config.yaml
train_examples: 50862
image_size: 64
translate: 0.06
embed_dim: 256
encoder_depths: [2, 3, 3]
optimizer: "muon"
muon_scale: "match_rms_adamw"
momentum: 0.85
grad_clip: 3.0
steps: 12300
Rows from block 3 of the text encoder, named by matrix and row number. Rows with one number belong to one attention dimension. Each number is 50 + 15 x the weight over its row's rms, rounded and kept within 0 to 99. All counts start at 0. After the name is the row's rms in percent of the matrix's.
# v: attention value (text_encoder.blocks.3.attn.v.weight, 128x128), inputs 0-127
# proj: attention output (text_encoder.blocks.3.attn.proj.weight, 128x128, transposed), outputs 0-127
v.69 103:53 36 54 42 52 73 60 54 53 43 61 52 60 99 55 29 77 43 45 52 31 39 48 64 74 58 37 37 42 62 51 58 40 66 49 78 43 54 62 38 43 59 57 38 54 60 47 44 15 46 70 60 51 70 74 48 37 58 46 42 59 55 48 63 39 72 73 42 01 67 43 63 47 47 48 41 40 37 65 56 35 56 78 51 44 48 68 43 15 22 71 55 83 61 54 55 55 73 17 51 54 44 52 67 43 39 55 45 45 54 36 28 30 52 42 34 47 33 67 43 37 15 52 56 44 36 46 58
proj.69 105:35 47 35 44 55 60 33 48 59 57 53 53 43 43 75 64 57 59 73 37 69 48 82 46 51 26 70 44 56 86 51 60 47 20 41 62 40 63 34 52 51 58 48 54 40 57 80 56 50 46 35 30 79 31 66 64 41 31 54 37 43 38 64 66 43 50 65 66 61 55 40 52 19 48 35 54 72 39 35 49 42 50 41 68 27 41 67 27 49 55 36 33 66 38 41 59 70 86 39 23 48 63 54 46 70 47 58 53 56 66 75 61 38 60 50 51 26 41 67 16 46 61 39 60 78 12 39 24
v.70 098:69 50 78 55 45 33 35 53 74 70 55 39 68 81 74 33 64 50 64 44 59 54 52 70 27 41 46 46 73 33 50 28 62 32 38 31 72 45 48 42 66 54 69 43 60 47 40 56 23 38 21 57 42 46 57 44 50 52 74 61 54 26 41 41 67 21 52 48 75 35 56 52 40 70 54 47 59 58 64 48 78 56 41 41 13 57 81 77 35 30 38 69 45 73 61 30 39 55 63 41 67 16 54 56 51 57 34 74 61 43 36 44 50 45 25 59 43 42 46 64 16 69 53 37 47 45 48 41
proj.70 094:52 26 21 68 72 34 38 14 65 66 23 73 54 46 28 60 54 66 68 72 45 63 67 62 75 54 25 43 29 43 40 24 56 21 27 34 56 45 27 53 45 49 26 27 64 53 13 62 54 51 51 44 69 71 52 58 64 65 50 47 51 53 43 56 52 53 53 38 57 30 52 47 69 51 40 48 45 42 65 13 56 61 46 45 62 45 40 51 54 59 56 41 48 72 30 64 76 78 22 50 70 34 43 52 71 45 35 72 64 61 54 34 35 58 46 49 60 41 53 72 76 58 56 60 45 43 52 72
v.71 089:72 40 44 62 24 75 64 65 44 64 46 41 34 61 55 62 46 53 62 64 08 42 59 79 42 38 35 26 67 70 56 42 70 26 61 45 42 50 40 44 67 41 48 52 44 70 46 75 64 59 33 33 56 48 39 35 49 51 41 36 59 81 65 38 35 46 69 60 25 30 49 45 47 80 40 36 51 37 43 54 48 44 54 58 36 60 35 59 34 55 41 48 73 38 38 43 23 59 48 42 23 46 52 46 49 34 84 55 55 68 47 72 66 71 18 28 78 90 37 36 47 51 64 53 34 40 64 45
proj.71 090:35 64 56 64 46 45 52 42 58 41 35 62 60 33 64 40 50 59 60 50 63 47 67 47 24 60 50 71 35 59 63 29 28 69 75 36 58 19 74 51 35 31 57 66 65 47 50 43 29 36 48 44 38 70 61 50 52 41 46 49 27 36 68 58 64 36 33 26 61 39 39 12 49 49 70 41 59 61 69 28 60 58 42 81 55 72 85 44 47 35 44 63 34 39 22 70 69 50 58 24 48 46 56 51 55 49 59 55 51 79 75 37 47 62 20 33 59 86 53 45 33 47 28 58 51 38 55 79
v.72 106:38 46 32 25 63 43 43 69 75 53 54 40 53 68 60 32 47 59 58 83 58 66 44 33 68 64 49 76 31 49 46 30 45 59 38 71 35 26 45 45 44 23 32 78 33 47 31 55 35 31 61 56 46 12 25 28 48 72 46 54 48 52 46 60 68 77 42 38 60 26 48 56 89 60 45 58 38 40 85 67 24 54 51 54 46 55 50 33 56 62 55 70 56 38 52 43 49 39 41 48 76 63 26 60 35 35 46 27 65 58 41 57 49 79 65 49 88 58 40 58 50 42 48 38 39 48 55 52
proj.72 105:37 54 42 49 39 62 54 44 62 28 55 62 74 63 58 46 32 42 30 46 66 35 31 38 56 36 37 70 66 61 47 65 35 29 44 33 57 45 65 71 37 55 76 43 64 51 60 31 54 54 41 47 57 43 69 74 40 67 67 29 70 44 56 30 34 47 60 79 37 28 34 55 29 78 34 61 43 56 34 76 45 42 52 56 51 59 44 41 54 43 56 42 68 07 55 51 76 42 41 45 50 03 29 41 21 53 44 38 37 30 50 72 81 49 39 56 40 52 61 66 59 49 66 65 89 55 44 51
v.73 090:57 19 62 66 32 71 18 52 54 48 60 42 52 52 56 42 66 48 52 69 30 58 69 50 76 43 41 69 33 53 44 31 64 27 66 67 57 55 70 35 59 37 39 56 31 70 56 62 55 43 47 33 23 58 49 72 26 44 77 36 37 62 70 81 35 53 53 65 45 43 40 50 44 46 54 42 76 49 23 53 40 38 63 15 56 62 34 43 60 57 48 46 47 46 64 35 74 49 71 21 49 46 47 54 42 18 55 51 31 82 77 52 68 10 57 49 42 47 36 59 72 41 44 38 54 33 46 67
proj.73 092:26 48 57 46 56 60 48 43 70 46 17 58 44 53 51 44 44 63 61 28 48 42 49 36 50 39 66 68 49 39 38 59 53 64 62 51 66 45 58 66 60 59 32 75 54 83 35 38 52 34 63 69 50 34 41 67 41 55 37 43 12 36 91 73 68 20 30 29 61 64 54 45 38 47 42 64 18 24 25 69 63 52 33 49 59 37 63 52 62 27 52 56 46 62 48 67 52 38 47 50 53 68 48 65 90 36 52 21 48 43 31 44 21 72 53 39 71 73 72 40 51 49 44 35 65 47 47 50
v.74 101:32 31 44 50 51 39 41 38 43 42 54 64 30 80 67 50 50 49 21 32 56 37 56 66 34 47 42 37 59 28 26 19 26 48 59 55 60 40 56 63 50 61 80 65 26 59 62 49 46 65 64 28 46 82 69 53 36 49 53 34 34 60 58 81 96 64 20 56 58 48 53 56 73 28 42 58 38 61 67 49 40 74 47 55 47 36 48 73 57 38 57 21 20 68 44 55 59 64 52 58 50 37 64 22 35 66 62 28 55 58 31 57 43 41 38 82 49 60 55 32 45 69 48 53 65 51 56 49
proj.74 103:62 31 20 52 42 65 30 45 32 36 62 26 46 53 35 42 36 61 41 34 42 51 65 70 86 59 31 62 44 45 52 47 42 61 43 64 55 49 38 51 21 35 69 68 62 53 45 42 45 42 46 57 86 72 61 47 37 46 47 49 57 30 51 60 28 32 61 38 44 45 39 47 99 75 41 63 61 59 47 34 73 46 35 38 41 63 39 63 52 32 49 38 78 42 47 46 32 48 46 43 35 60 81 92 75 37 50 44 40 48 42 63 39 64 52 54 61 36 53 32 82 54 78 36 50 53 71 33
v.75 113:32 54 48 54 26 69 45 40 48 69 34 62 64 48 47 65 40 75 61 35 84 46 24 39 36 32 65 54 73 72 35 50 41 39 53 68 59 64 45 53 32 71 33 73 60 65 44 24 48 55 65 53 57 74 53 38 54 43 65 59 53 50 42 61 49 26 21 22 76 51 31 40 38 64 53 65 37 31 25 43 30 51 56 63 34 72 59 48 43 69 67 66 53 49 62 34 57 47 64 45 59 43 62 02 74 58 35 37 37 33 30 66 71 48 59 62 43 32 42 54 70 47 50 39 23 41 72 67
proj.75 107:41 66 28 48 64 41 41 62 28 53 19 53 45 59 21 82 39 47 41 48 63 63 28 91 71 36 36 44 35 21 46 61 54 40 62 64 74 69 78 27 38 28 51 27 36 58 55 43 74 36 63 44 20 41 45 33 75 52 30 50 44 41 71 44 61 70 58 38 61 20 63 43 57 42 38 59 70 59 55 52 36 27 76 47 51 51 60 48 39 39 66 67 61 37 59 50 57 57 47 67 58 35 43 75 65 54 60 56 25 35 45 49 58 41 69 41 65 42 49 16 35 59 63 60 54 56 61 33
v.76 095:34 25 58 34 25 53 41 24 46 63 77 53 34 37 50 38 52 31 44 36 57 29 55 40 37 51 54 75 54 53 37 63 60 64 46 38 41 57 25 66 35 27 54 52 35 44 57 25 66 51 42 82 82 18 45 42 35 30 34 43 78 42 65 48 59 68 54 51 30 48 59 74 57 49 49 56 26 38 40 54 64 56 38 25 39 35 67 61 50 72 54 52 63 44 63 40 48 55 40 83 99 56 53 53 55 51 67 58 64 84 51 59 46 37 45 53 50 47 56 83 61 28 75 51 43 43 59 36
proj.76 094:55 18 39 49 54 25 44 53 73 52 56 57 57 45 40 61 47 57 50 36 30 48 26 55 42 35 72 44 62 81 43 48 42 51 63 67 37 40 91 45 56 42 73 34 67 50 49 48 40 68 43 49 54 50 60 47 54 12 26 51 33 46 24 55 58 65 36 56 69 48 64 71 64 36 62 45 52 67 64 80 44 84 44 66 32 66 46 42 51 49 39 77 51 29 62 48 67 49 43 54 23 25 54 48 17 44 23 28 51 46 64 32 57 37 49 37 27 39 62 64 66 57 73 56 78 49 45 22
v.77 096:31 50 39 74 63 47 40 61 41 37 42 41 38 49 36 79 28 16 42 61 48 68 52 42 47 55 68 73 58 42 51 60 13 36 44 45 73 26 31 37 38 63 54 33 28 34 72 53 72 54 47 37 56 63 49 35 33 53 48 51 51 58 33 44 49 49 39 54 38 49 58 52 74 13 68 49 68 69 74 54 53 57 50 48 22 61 40 67 58 46 52 68 34 48 70 83 59 59 46 70 31 47 24 57 63 57 81 63 46 43 62 68 74 67 60 71 49 27 61 63 35 55 51 20 52 27 55 75
proj.77 098:63 23 33 51 64 46 71 63 41 26 66 57 47 47 03 56 51 70 48 46 36 46 37 42 45 80 73 53 21 56 66 67 75 62 49 39 49 44 45 34 59 57 70 43 66 33 30 57 45 63 57 54 67 58 42 57 36 67 68 42 68 37 78 21 45 56 62 23 30 35 34 37 43 69 42 32 60 45 28 62 63 59 47 32 59 56 47 52 41 52 71 21 69 51 41 53 40 37 50 74 25 46 85 46 34 51 51 29 40 55 38 65 35 70 36 54 53 89 50 43 44 43 61 56 58 48 37 71
v.78 089:33 38 42 35 51 74 21 52 36 47 63 47 64 76 53 39 80 68 42 58 34 62 56 39 78 32 64 58 44 56 23 46 47 42 42 50 61 49 36 46 46 38 61 63 78 81 59 19 49 25 35 33 52 29 56 60 19 73 77 53 54 48 76 51 60 43 78 43 54 31 63 63 53 62 45 31 25 66 68 46 38 47 48 66 26 71 45 23 05 62 44 51 59 52 52 53 50 36 53 49 23 37 64 74 58 58 53 41 67 58 57 31 64 38 57 28 38 62 40 49 55 41 69 55 43 50 64 53
proj.78 086:38 46 33 47 45 45 51 52 54 70 17 73 38 23 32 45 25 41 31 49 56 55 54 54 37 48 39 41 56 72 51 44 66 39 59 30 57 63 39 72 55 31 77 44 48 49 56 29 57 49 86 67 38 35 60 49 51 50 60 36 50 18 76 72 60 42 44 62 56 58 92 56 35 57 65 56 42 56 42 59 65 41 34 64 43 74 74 65 70 49 52 59 49 24 19 64 68 44 57 14 36 26 52 76 55 47 38 61 64 43 27 60 40 49 64 53 69 60 56 11 50 61 40 54 53 30 38 55
v.79 105:56 41 44 75 53 26 67 51 46 81 63 39 44 55 57 26 51 59 56 71 43 74 57 46 49 43 37 52 60 57 45 47 32 40 00 68 70 42 45 32 50 34 35 44 16 26 50 35 43 69 49 36 56 44 32 48 44 49 40 24 46 39 55 65 51 46 44 51 42 53 24 33 72 45 49 64 84 43 36 17 70 55 61 67 71 59 54 94 62 72 56 44 60 60 42 55 51 33 46 45 51 62 57 56 38 37 57 28 24 54 52 58 64 70 43 28 59 61 30 40 51 58 65 67 79 39 57 73
proj.79 110:29 53 58 87 47 71 44 62 42 32 41 43 75 68 45 28 66 69 35 53 44 51 56 53 44 26 26 55 31 31 39 48 28 81 33 73 67 34 65 44 34 53 58 49 69 55 60 34 37 44 22 58 68 71 46 60 47 65 54 46 64 59 65 29 52 47 62 56 69 75 40 72 31 69 60 35 49 34 47 62 49 60 44 48 68 30 37 28 50 28 41 53 68 49 32 40 78 40 17 59 64 27 50 42 46 68 30 40 42 58 65 61 55 44 51 48 93 56 37 59 53 58 47 37 30 23 66 46
v.80 098:52 58 33 13 50 71 30 53 46 45 40 71 54 49 63 47 34 36 34 68 52 30 42 29 54 48 73 42 96 23 41 77 47 73 53 15 41 56 36 45 67 46 61 24 65 80 51 71 47 27 57 59 49 65 66 55 58 76 63 48 37 55 53 36 47 59 58 55 70 00 36 49 49 84 42 60 61 71 45 42 29 28 41 45 29 45 57 51 35 54 62 33 57 49 55 68 36 46 39 69 62 55 54 49 51 48 33 68 48 63 69 51 33 57 38 49 46 26 56 55 41 42 51 43 69 39 56 63
proj.80 097:52 67 37 56 75 64 37 33 51 30 30 39 47 69 33 63 47 47 66 38 57 39 44 63 56 89 84 44 68 45 48 37 50 17 59 41 51 70 64 56 50 44 90 60 58 43 00 30 66 67 54 30 26 66 48 71 37 24 44 64 47 23 60 58 53 42 30 67 38 57 60 46 50 44 57 50 55 66 38 24 58 64 57 42 52 35 67 57 57 41 51 67 50 34 51 50 73 82 54 28 37 41 53 51 44 36 70 60 57 52 44 48 41 46 68 39 41 30 26 39 50 33 39 43 47 53 42 79
v.81 100:52 43 37 62 64 45 31 11 34 69 45 65 54 33 42 67 37 54 36 35 55 64 40 35 47 57 42 39 69 79 47 67 29 58 63 43 43 49 48 53 44 66 52 61 48 70 42 62 59 89 41 46 34 34 59 74 36 41 65 52 52 26 34 41 51 81 45 44 50 57 55 48 54 66 35 64 52 48 83 44 77 66 49 36 56 62 43 43 52 05 43 63 53 22 36 53 42 61 33 54 34 72 31 52 45 55 24 69 66 60 65 50 21 51 59 29 72 76 30 22 56 61 60 43 54 50 43 78
proj.81 100:44 46 47 45 26 57 64 58 28 42 57 43 73 46 48 43 72 63 72 20 47 48 63 36 32 44 65 62 61 55 79 28 58 38 19 79 16 84 56 49 43 62 62 47 41 45 40 35 67 35 23 44 49 60 56 31 69 88 49 59 58 51 46 74 64 24 53 37 36 35 49 32 34 63 63 37 55 65 67 47 47 31 48 45 63 74 59 42 77 60 33 57 38 60 47 42 41 44 33 51 41 59 28 72 45 49 65 63 50 32 33 65 44 57 34 76 49 54 75 65 29 44 74 51 33 63 42 27
v.82 098:53 80 38 20 36 44 56 45 66 39 43 36 25 61 80 68 46 58 56 66 81 43 37 34 68 28 29 39 62 62 48 40 27 65 79 52 44 41 72 60 53 47 44 71 50 30 31 43 82 56 50 46 58 63 48 45 33 39 56 36 61 67 44 27 63 11 48 61 43 26 58 33 55 59 68 50 64 60 30 44 51 61 58 23 68 49 43 33 70 43 60 82 41 29 57 33 30 63 23 38 40 53 61 79 76 50 46 56 70 52 62 53 48 61 56 58 65 56 47 44 33 56 39 43 39 76 51 36
proj.82 095:78 47 43 78 77 36 60 62 34 70 41 33 40 12 33 41 29 40 34 60 42 58 52 68 52 54 35 60 45 58 53 65 58 48 66 47 26 52 45 31 88 56 62 65 66 73 37 49 61 30 10 59 36 44 32 44 55 60 70 57 55 59 43 46 47 27 41 63 26 29 78 33 47 32 58 53 18 68 67 55 65 48 72 33 58 65 53 33 43 74 54 33 43 48 55 33 37 54 64 21 58 52 48 51 40 44 41 44 44 28 60 25 88 69 39 50 48 48 59 58 58 41 58 42 44 67 47 64
v.83 091:58 57 60 62 46 52 55 31 25 27 60 79 84 30 58 49 42 29 37 44 69 45 63 66 58 50 37 38 56 40 50 56 39 33 35 63 22 23 28 32 59 42 43 61 43 72 26 66 61 24 45 40 46 72 45 63 42 63 54 54 42 72 53 37 58 48 57 82 50 44 32 49 67 53 55 78 47 64 57 52 35 54 43 61 49 19 55 52 65 41 40 16 31 53 69 47 53 55 52 51 46 76 46 58 54 70 62 99 35 63 24 32 46 66 73 58 57 61 43 65 43 43 46 35 57 50 77 58
proj.83 090:38 42 56 59 56 54 61 40 47 55 48 38 32 75 49 33 23 66 45 23 32 56 58 39 55 58 75 77 48 35 47 57 63 35 60 56 78 77 66 33 37 56 46 72 45 31 37 22 34 55 71 40 88 63 63 50 44 34 52 69 77 41 57 55 26 29 30 48 28 33 35 47 65 54 43 30 70 51 55 24 47 42 62 34 70 41 52 63 55 82 55 37 49 59 27 74 52 41 65 48 56 32 50 48 48 35 48 72 76 61 70 42 53 76 38 24 45 50 66 37 45 72 46 42 68 68 28 44
v.84 095:56 16 56 72 55 55 65 49 52 43 46 67 64 47 56 31 49 45 76 25 70 27 24 28 29 53 51 51 54 65 40 56 53 53 36 40 76 19 47 35 24 45 86 52 55 46 29 41 53 32 46 66 32 17 43 29 32 27 27 45 66 43 31 42 73 39 58 88 44 51 54 53 41 47 53 73 69 54 59 37 50 62 68 41 47 56 32 40 62 36 42 65 51 65 50 31 55 32 67 62 81 34 46 54 71 72 76 37 72 59 31 38 46 41 50 62 51 53 42 48 50 63 65 59 56 36 45 73
proj.84 098:46 43 43 50 58 45 48 46 48 55 59 52 36 63 47 63 56 60 64 44 30 64 60 49 54 34 63 43 50 51 61 42 63 45 52 43 43 24 63 00 36 39 25 25 47 61 58 38 52 78 81 53 59 49 46 50 51 75 48 68 59 62 36 47 43 68 51 51 26 61 61 39 67 64 75 43 65 58 37 30 39 52 46 20 26 64 44 39 76 64 45 34 54 15 21 36 49 61 30 63 35 67 24 50 42 36 40 36 59 48 39 49 73 84 68 50 57 40 77 57 76 67 72 75 32 23 56 56
v.85 101:52 36 50 40 66 37 46 14 49 43 57 22 41 79 68 33 45 50 61 43 38 52 38 53 19 35 21 54 55 62 45 66 62 81 83 40 69 53 23 71 53 29 45 35 37 64 64 66 46 64 34 27 65 27 51 64 49 57 42 56 75 63 68 24 47 38 79 56 47 56 46 36 45 38 38 56 52 64 58 44 72 46 31 46 47 37 58 42 60 74 46 35 42 49 65 57 47 39 50 47 78 25 50 26 38 66 56 60 68 38 69 47 63 81 43 72 34 30 61 48 59 67 32 68 58 45 75 39
proj.85 100:50 59 57 53 41 24 60 27 67 49 36 35 47 19 47 48 57 48 45 55 74 68 55 46 65 39 68 41 24 48 45 00 49 64 49 45 26 41 46 59 48 34 53 63 28 45 37 51 53 55 50 43 78 52 54 35 34 46 73 37 32 69 48 49 60 68 43 50 68 17 64 59 64 61 71 44 61 46 47 37 91 59 48 36 68 48 31 41 40 62 42 64 60 60 65 42 49 51 56 56 29 41 54 33 37 53 32 31 66 75 40 59 78 32 58 16 60 35 53 76 70 43 61 75 40 35 30 53
v.86 096:52 48 72 33 37 34 68 59 51 24 36 43 47 53 56 43 76 67 31 48 49 32 34 52 55 54 72 60 55 86 71 60 55 49 39 49 55 46 44 44 38 47 35 73 61 53 31 64 64 74 43 33 59 52 48 63 78 37 58 51 44 73 37 59 55 55 66 63 56 14 42 50 83 40 58 10 41 40 84 51 57 61 28 58 76 35 59 57 47 20 47 25 36 75 57 41 42 68 57 57 55 39 49 24 58 23 58 48 86 58 32 32 56 45 44 50 25 43 31 49 39 40 34 29 57 55 59 43
proj.86 092:70 44 26 49 52 33 48 55 54 69 44 35 34 67 44 46 22 58 58 37 60 32 59 43 43 28 58 54 63 29 75 45 24 57 46 49 67 35 62 74 30 61 77 30 47 36 60 72 51 53 53 77 64 49 50 43 42 32 65 38 44 73 24 31 60 42 37 32 55 41 49 61 85 38 64 52 56 36 56 41 43 27 60 59 53 47 19 31 59 80 52 72 61 72 26 55 62 35 70 11 56 30 29 58 76 63 64 43 45 76 51 63 36 42 39 36 39 43 50 35 64 32 55 41 61 72 46 58
v.87 102:45 48 59 57 62 48 37 52 68 49 37 18 69 46 40 41 31 83 29 44 60 77 33 51 58 59 55 65 81 51 44 50 32 38 42 29 39 50 60 60 42 53 21 51 61 63 68 34 63 90 58 54 41 22 23 56 56 33 56 82 69 63 53 49 33 54 47 46 28 15 53 51 55 71 68 38 49 44 65 37 57 46 21 45 47 47 25 46 51 54 47 42 85 42 58 46 28 43 55 68 39 81 64 58 40 34 61 74 44 33 66 50 62 64 49 72 64 44 57 63 43 22 39 54 51 44 54 24
proj.87 103:43 40 55 69 58 32 61 70 58 61 50 61 50 47 34 57 50 38 66 34 33 22 44 61 14 22 55 38 66 50 60 33 42 63 58 47 57 48 59 47 60 79 68 31 52 34 49 63 39 45 43 42 78 60 63 61 45 60 51 31 30 50 68 65 48 40 48 48 64 36 37 63 36 42 36 69 36 65 42 35 50 45 49 39 64 47 74 40 36 47 53 75 59 47 73 52 46 19 36 53 39 17 33 61 50 66 71 44 82 53 61 44 54 19 24 59 57 58 22 71 50 46 58 64 88 67 19 81
v.88 100:60 32 71 61 44 51 32 48 79 33 49 39 33 60 37 64 65 28 67 62 33 55 56 42 23 51 42 23 61 59 30 60 34 61 34 54 20 45 65 62 57 52 39 44 71 54 64 36 80 16 73 23 58 43 51 39 48 55 48 54 30 13 52 62 41 46 29 38 52 45 55 47 49 55 48 28 36 31 41 89 49 69 43 60 33 41 64 66 47 74 67 34 65 77 53 58 48 32 50 56 43 41 52 58 75 52 59 50 77 57 70 40 58 62 64 95 49 50 37 42 69 46 40 45 40 65 45 33
proj.88 109:61 21 38 60 51 36 77 58 63 35 49 48 47 26 43 40 57 55 66 16 70 24 62 47 57 62 34 57 28 50 67 61 72 53 41 50 66 49 15 65 54 32 51 66 63 56 63 81 34 41 41 58 21 57 54 52 47 37 48 72 60 35 52 42 55 56 30 61 73 52 56 55 68 63 36 31 33 52 70 64 57 50 63 60 26 38 56 65 47 45 27 29 65 63 71 61 29 62 63 53 62 26 31 33 50 51 55 49 50 08 55 42 55 23 78 36 66 33 42 42 53 52 59 48 87 64 37 64
v.89 094:55 59 41 48 51 32 63 47 68 38 57 68 24 37 39 31 38 69 55 65 65 75 56 49 50 38 34 39 52 60 17 24 62 64 50 64 49 69 75 50 61 55 52 62 31 52 34 41 53 57 51 40 51 42 67 98 62 78 40 80 56 44 53 39 66 35 61 36 46 56 56 31 45 51 58 47 77 39 28 65 70 49 27 68 45 43 50 27 51 64 50 38 42 41 37 81 48 25 53 70 43 53 52 64 31 49 52 72 25 26 46 54 43 42 83 40 14 37 29 36 67 47 78 46 36 49 40 56
proj.89 093:43 53 63 48 48 31 91 40 41 61 64 53 55 45 60 33 54 16 26 64 59 50 40 62 30 57 32 76 54 12 49 43 64 52 54 65 17 47 44 61 52 54 56 53 33 62 25 48 36 54 32 75 48 44 61 34 72 25 55 57 65 57 63 39 53 55 25 45 62 64 58 52 42 55 52 80 37 60 37 34 30 79 56 25 61 70 84 72 29 53 56 56 65 37 75 57 73 48 50 48 66 75 58 28 49 67 44 55 54 49 36 45 58 49 51 56 63 39 37 34 35 21 55 30 54 28 47 32
v.90 103:57 52 38 71 60 68 59 42 53 38 34 48 66 54 47 66 67 53 50 34 63 27 69 65 68 58 33 46 51 12 39 46 81 40 45 73 40 48 69 36 50 64 53 55 50 54 92 43 40 33 51 58 63 57 23 45 48 24 63 45 85 42 56 55 34 62 45 48 51 41 50 48 55 34 28 26 64 86 68 47 51 55 33 60 37 34 27 26 43 49 57 45 77 65 31 33 68 56 35 19 48 49 52 51 70 64 32 57 50 34 24 51 62 62 61 63 58 61 56 66 38 32 36 51 08 35 56 44
proj.90 108:30 70 58 50 21 53 39 49 33 43 59 56 42 46 44 53 35 39 51 76 58 51 65 26 67 63 27 47 49 62 65 62 57 36 56 16 75 78 49 67 34 66 40 36 40 81 65 41 54 75 65 52 76 57 48 48 44 43 33 49 56 25 68 49 43 43 58 37 41 26 40 53 77 18 45 52 40 51 48 38 75 35 40 39 60 62 57 55 35 45 26 34 51 68 55 31 32 47 43 54 59 51 49 60 44 45 57 65 53 48 94 44 47 32 43 67 52 54 73 44 56 50 44 40 92 23 12 58
v.91 104:43 62 39 64 12 59 41 47 35 36 53 65 50 51 67 20 69 70 66 60 74 56 66 27 54 40 62 65 65 66 61 42 39 39 48 26 49 38 62 19 54 55 47 28 66 44 46 32 49 43 69 86 47 31 56 43 59 67 54 55 40 44 93 50 61 34 57 35 43 63 35 29 48 57 49 41 69 52 50 54 68 43 67 22 52 51 62 82 47 50 44 76 35 79 79 44 59 45 63 52 52 39 26 59 40 51 62 57 75 26 49 36 45 43 47 63 41 52 53 18 25 63 37 20 42 44 46 43
proj.91 101:62 57 46 39 81 58 67 57 55 57 28 48 52 67 51 33 36 31 41 58 41 58 47 16 64 43 38 36 36 39 53 71 43 24 49 48 49 47 42 67 84 65 51 41 68 60 45 80 60 49 56 61 26 85 74 45 51 30 67 42 46 57 36 70 68 60 44 54 42 64 46 70 58 59 60 41 46 44 46 23 33 45 34 15 46 20 13 39 91 61 52 53 54 37 26 62 73 34 54 56 52 52 36 53 56 23 34 53 36 60 52 54 58 24 44 53 62 50 23 41 69 72 56 65 57 41 40 46
v.92 097:39 88 47 68 54 41 11 60 33 66 60 51 44 56 31 50 48 58 61 61 60 57 63 50 34 29 37 49 16 37 36 58 47 26 62 53 42 40 12 49 48 33 66 45 31 70 49 69 68 55 34 49 50 63 29 77 81 60 45 66 70 43 68 48 46 44 40 71 47 33 34 52 71 65 37 62 39 49 56 47 78 64 53 55 41 41 54 65 23 37 28 73 67 59 62 50 39 52 37 42 60 47 49 56 52 17 46 50 64 59 46 38 42 27 49 82 49 49 46 63 33 73 52 46 40 63 17 76
proj.92 096:52 52 26 58 29 60 46 31 59 29 50 43 76 51 62 42 35 44 52 60 63 49 38 09 52 76 35 53 21 60 49 29 54 22 39 33 49 58 67 70 80 82 54 31 39 45 49 19 38 59 25 25 73 60 32 54 46 42 61 45 52 72 52 44 40 61 46 22 51 41 38 85 53 45 64 49 38 78 56 51 49 70 68 62 78 51 33 52 43 63 71 45 58 53 31 51 44 40 46 71 49 48 53 57 62 42 56 30 60 49 23 33 33 38 48 54 69 60 62 53 76 53 46 49 57 89 49 50
v.93 099:59 56 82 40 69 52 41 16 37 56 38 52 39 30 73 60 78 73 53 50 10 50 33 58 56 60 54 33 47 65 53 50 58 36 32 51 58 57 53 32 87 64 34 71 54 50 56 49 76 24 55 47 59 34 44 42 53 45 67 50 74 56 38 54 59 61 18 64 34 34 41 41 73 53 57 32 44 32 34 63 54 69 85 39 49 38 60 26 52 50 47 62 40 61 26 47 42 18 54 52 54 37 68 52 26 26 51 21 43 60 52 58 82 42 37 67 35 58 58 27 42 48 41 43 60 67 58 56
proj.93 103:42 41 58 60 45 40 57 62 60 48 39 35 62 49 59 39 66 54 81 57 80 78 42 46 60 28 54 66 52 32 41 52 45 89 44 39 40 38 36 67 16 46 56 30 43 65 70 73 29 48 46 50 46 59 36 48 34 45 14 35 42 64 51 78 29 41 47 50 38 45 44 47 51 58 52 56 11 42 53 51 53 44 50 50 35 55 55 08 56 62 66 65 54 57 34 49 32 62 75 63 60 36 45 44 48 28 68 84 56 39 34 37 20 86 64 42 48 36 74 43 81 54 56 50 45 43 53 63
v.94 097:39 62 67 34 61 16 42 44 59 53 53 50 45 60 49 49 42 51 64 49 53 70 38 43 37 13 42 63 67 84 43 37 61 31 71 46 54 27 78 28 84 60 55 58 68 44 20 42 38 64 52 42 60 76 67 46 53 58 66 55 35 39 65 47 71 22 40 52 29 50 48 40 50 59 43 60 06 56 54 29 12 45 61 55 41 72 30 50 58 60 53 57 48 60 60 73 47 57 26 47 37 45 50 41 44 62 58 56 79 39 26 48 44 68 23 38 51 58 31 43 52 47 76 78 48 48 46 66
proj.94 093:31 42 33 58 57 51 53 33 61 63 43 33 72 35 51 61 55 32 33 50 51 62 62 86 40 38 70 39 18 79 58 56 37 63 56 58 66 45 36 59 38 44 51 43 38 41 39 35 57 32 40 50 72 52 48 42 62 45 41 48 45 53 53 64 74 80 48 62 70 68 48 53 39 52 48 70 77 62 80 26 50 28 55 43 68 60 51 71 54 61 36 59 78 13 41 57 36 47 48 56 17 35 41 54 82 24 52 71 11 32 48 49 65 67 51 65 41 52 45 43 38 56 26 67 20 60 46 54
v.95 108:46 58 60 51 47 74 51 50 39 60 55 37 34 46 62 77 39 57 28 62 19 52 77 37 72 48 40 76 24 53 32 63 31 48 27 44 62 56 34 76 41 45 37 64 37 59 50 58 39 59 28 55 30 50 38 23 47 58 52 59 71 36 55 41 32 38 66 36 57 42 76 22 34 47 46 95 45 56 64 76 42 70 36 43 42 49 42 39 32 44 33 75 58 70 57 52 38 44 67 51 49 43 34 37 32 79 66 77 72 32 55 51 64 38 33 56 49 74 49 27 67 48 43 22 54 54 68 42
proj.95 111:64 56 59 55 57 34 39 54 50 72 33 61 31 34 57 34 45 74 48 61 72 52 43 57 17 52 89 68 46 47 50 16 34 64 57 37 30 53 57 44 46 52 37 60 70 27 71 40 48 39 72 27 18 49 71 27 49 65 66 42 48 49 34 55 39 61 46 40 65 05 65 54 40 66 45 58 40 65 34 51 46 39 29 49 66 45 38 59 62 48 67 34 66 33 52 55 49 15 40 71 52 51 55 41 24 31 51 53 37 67 58 90 52 42 70 74 57 71 55 53 56 61 45 49 77 43 54 53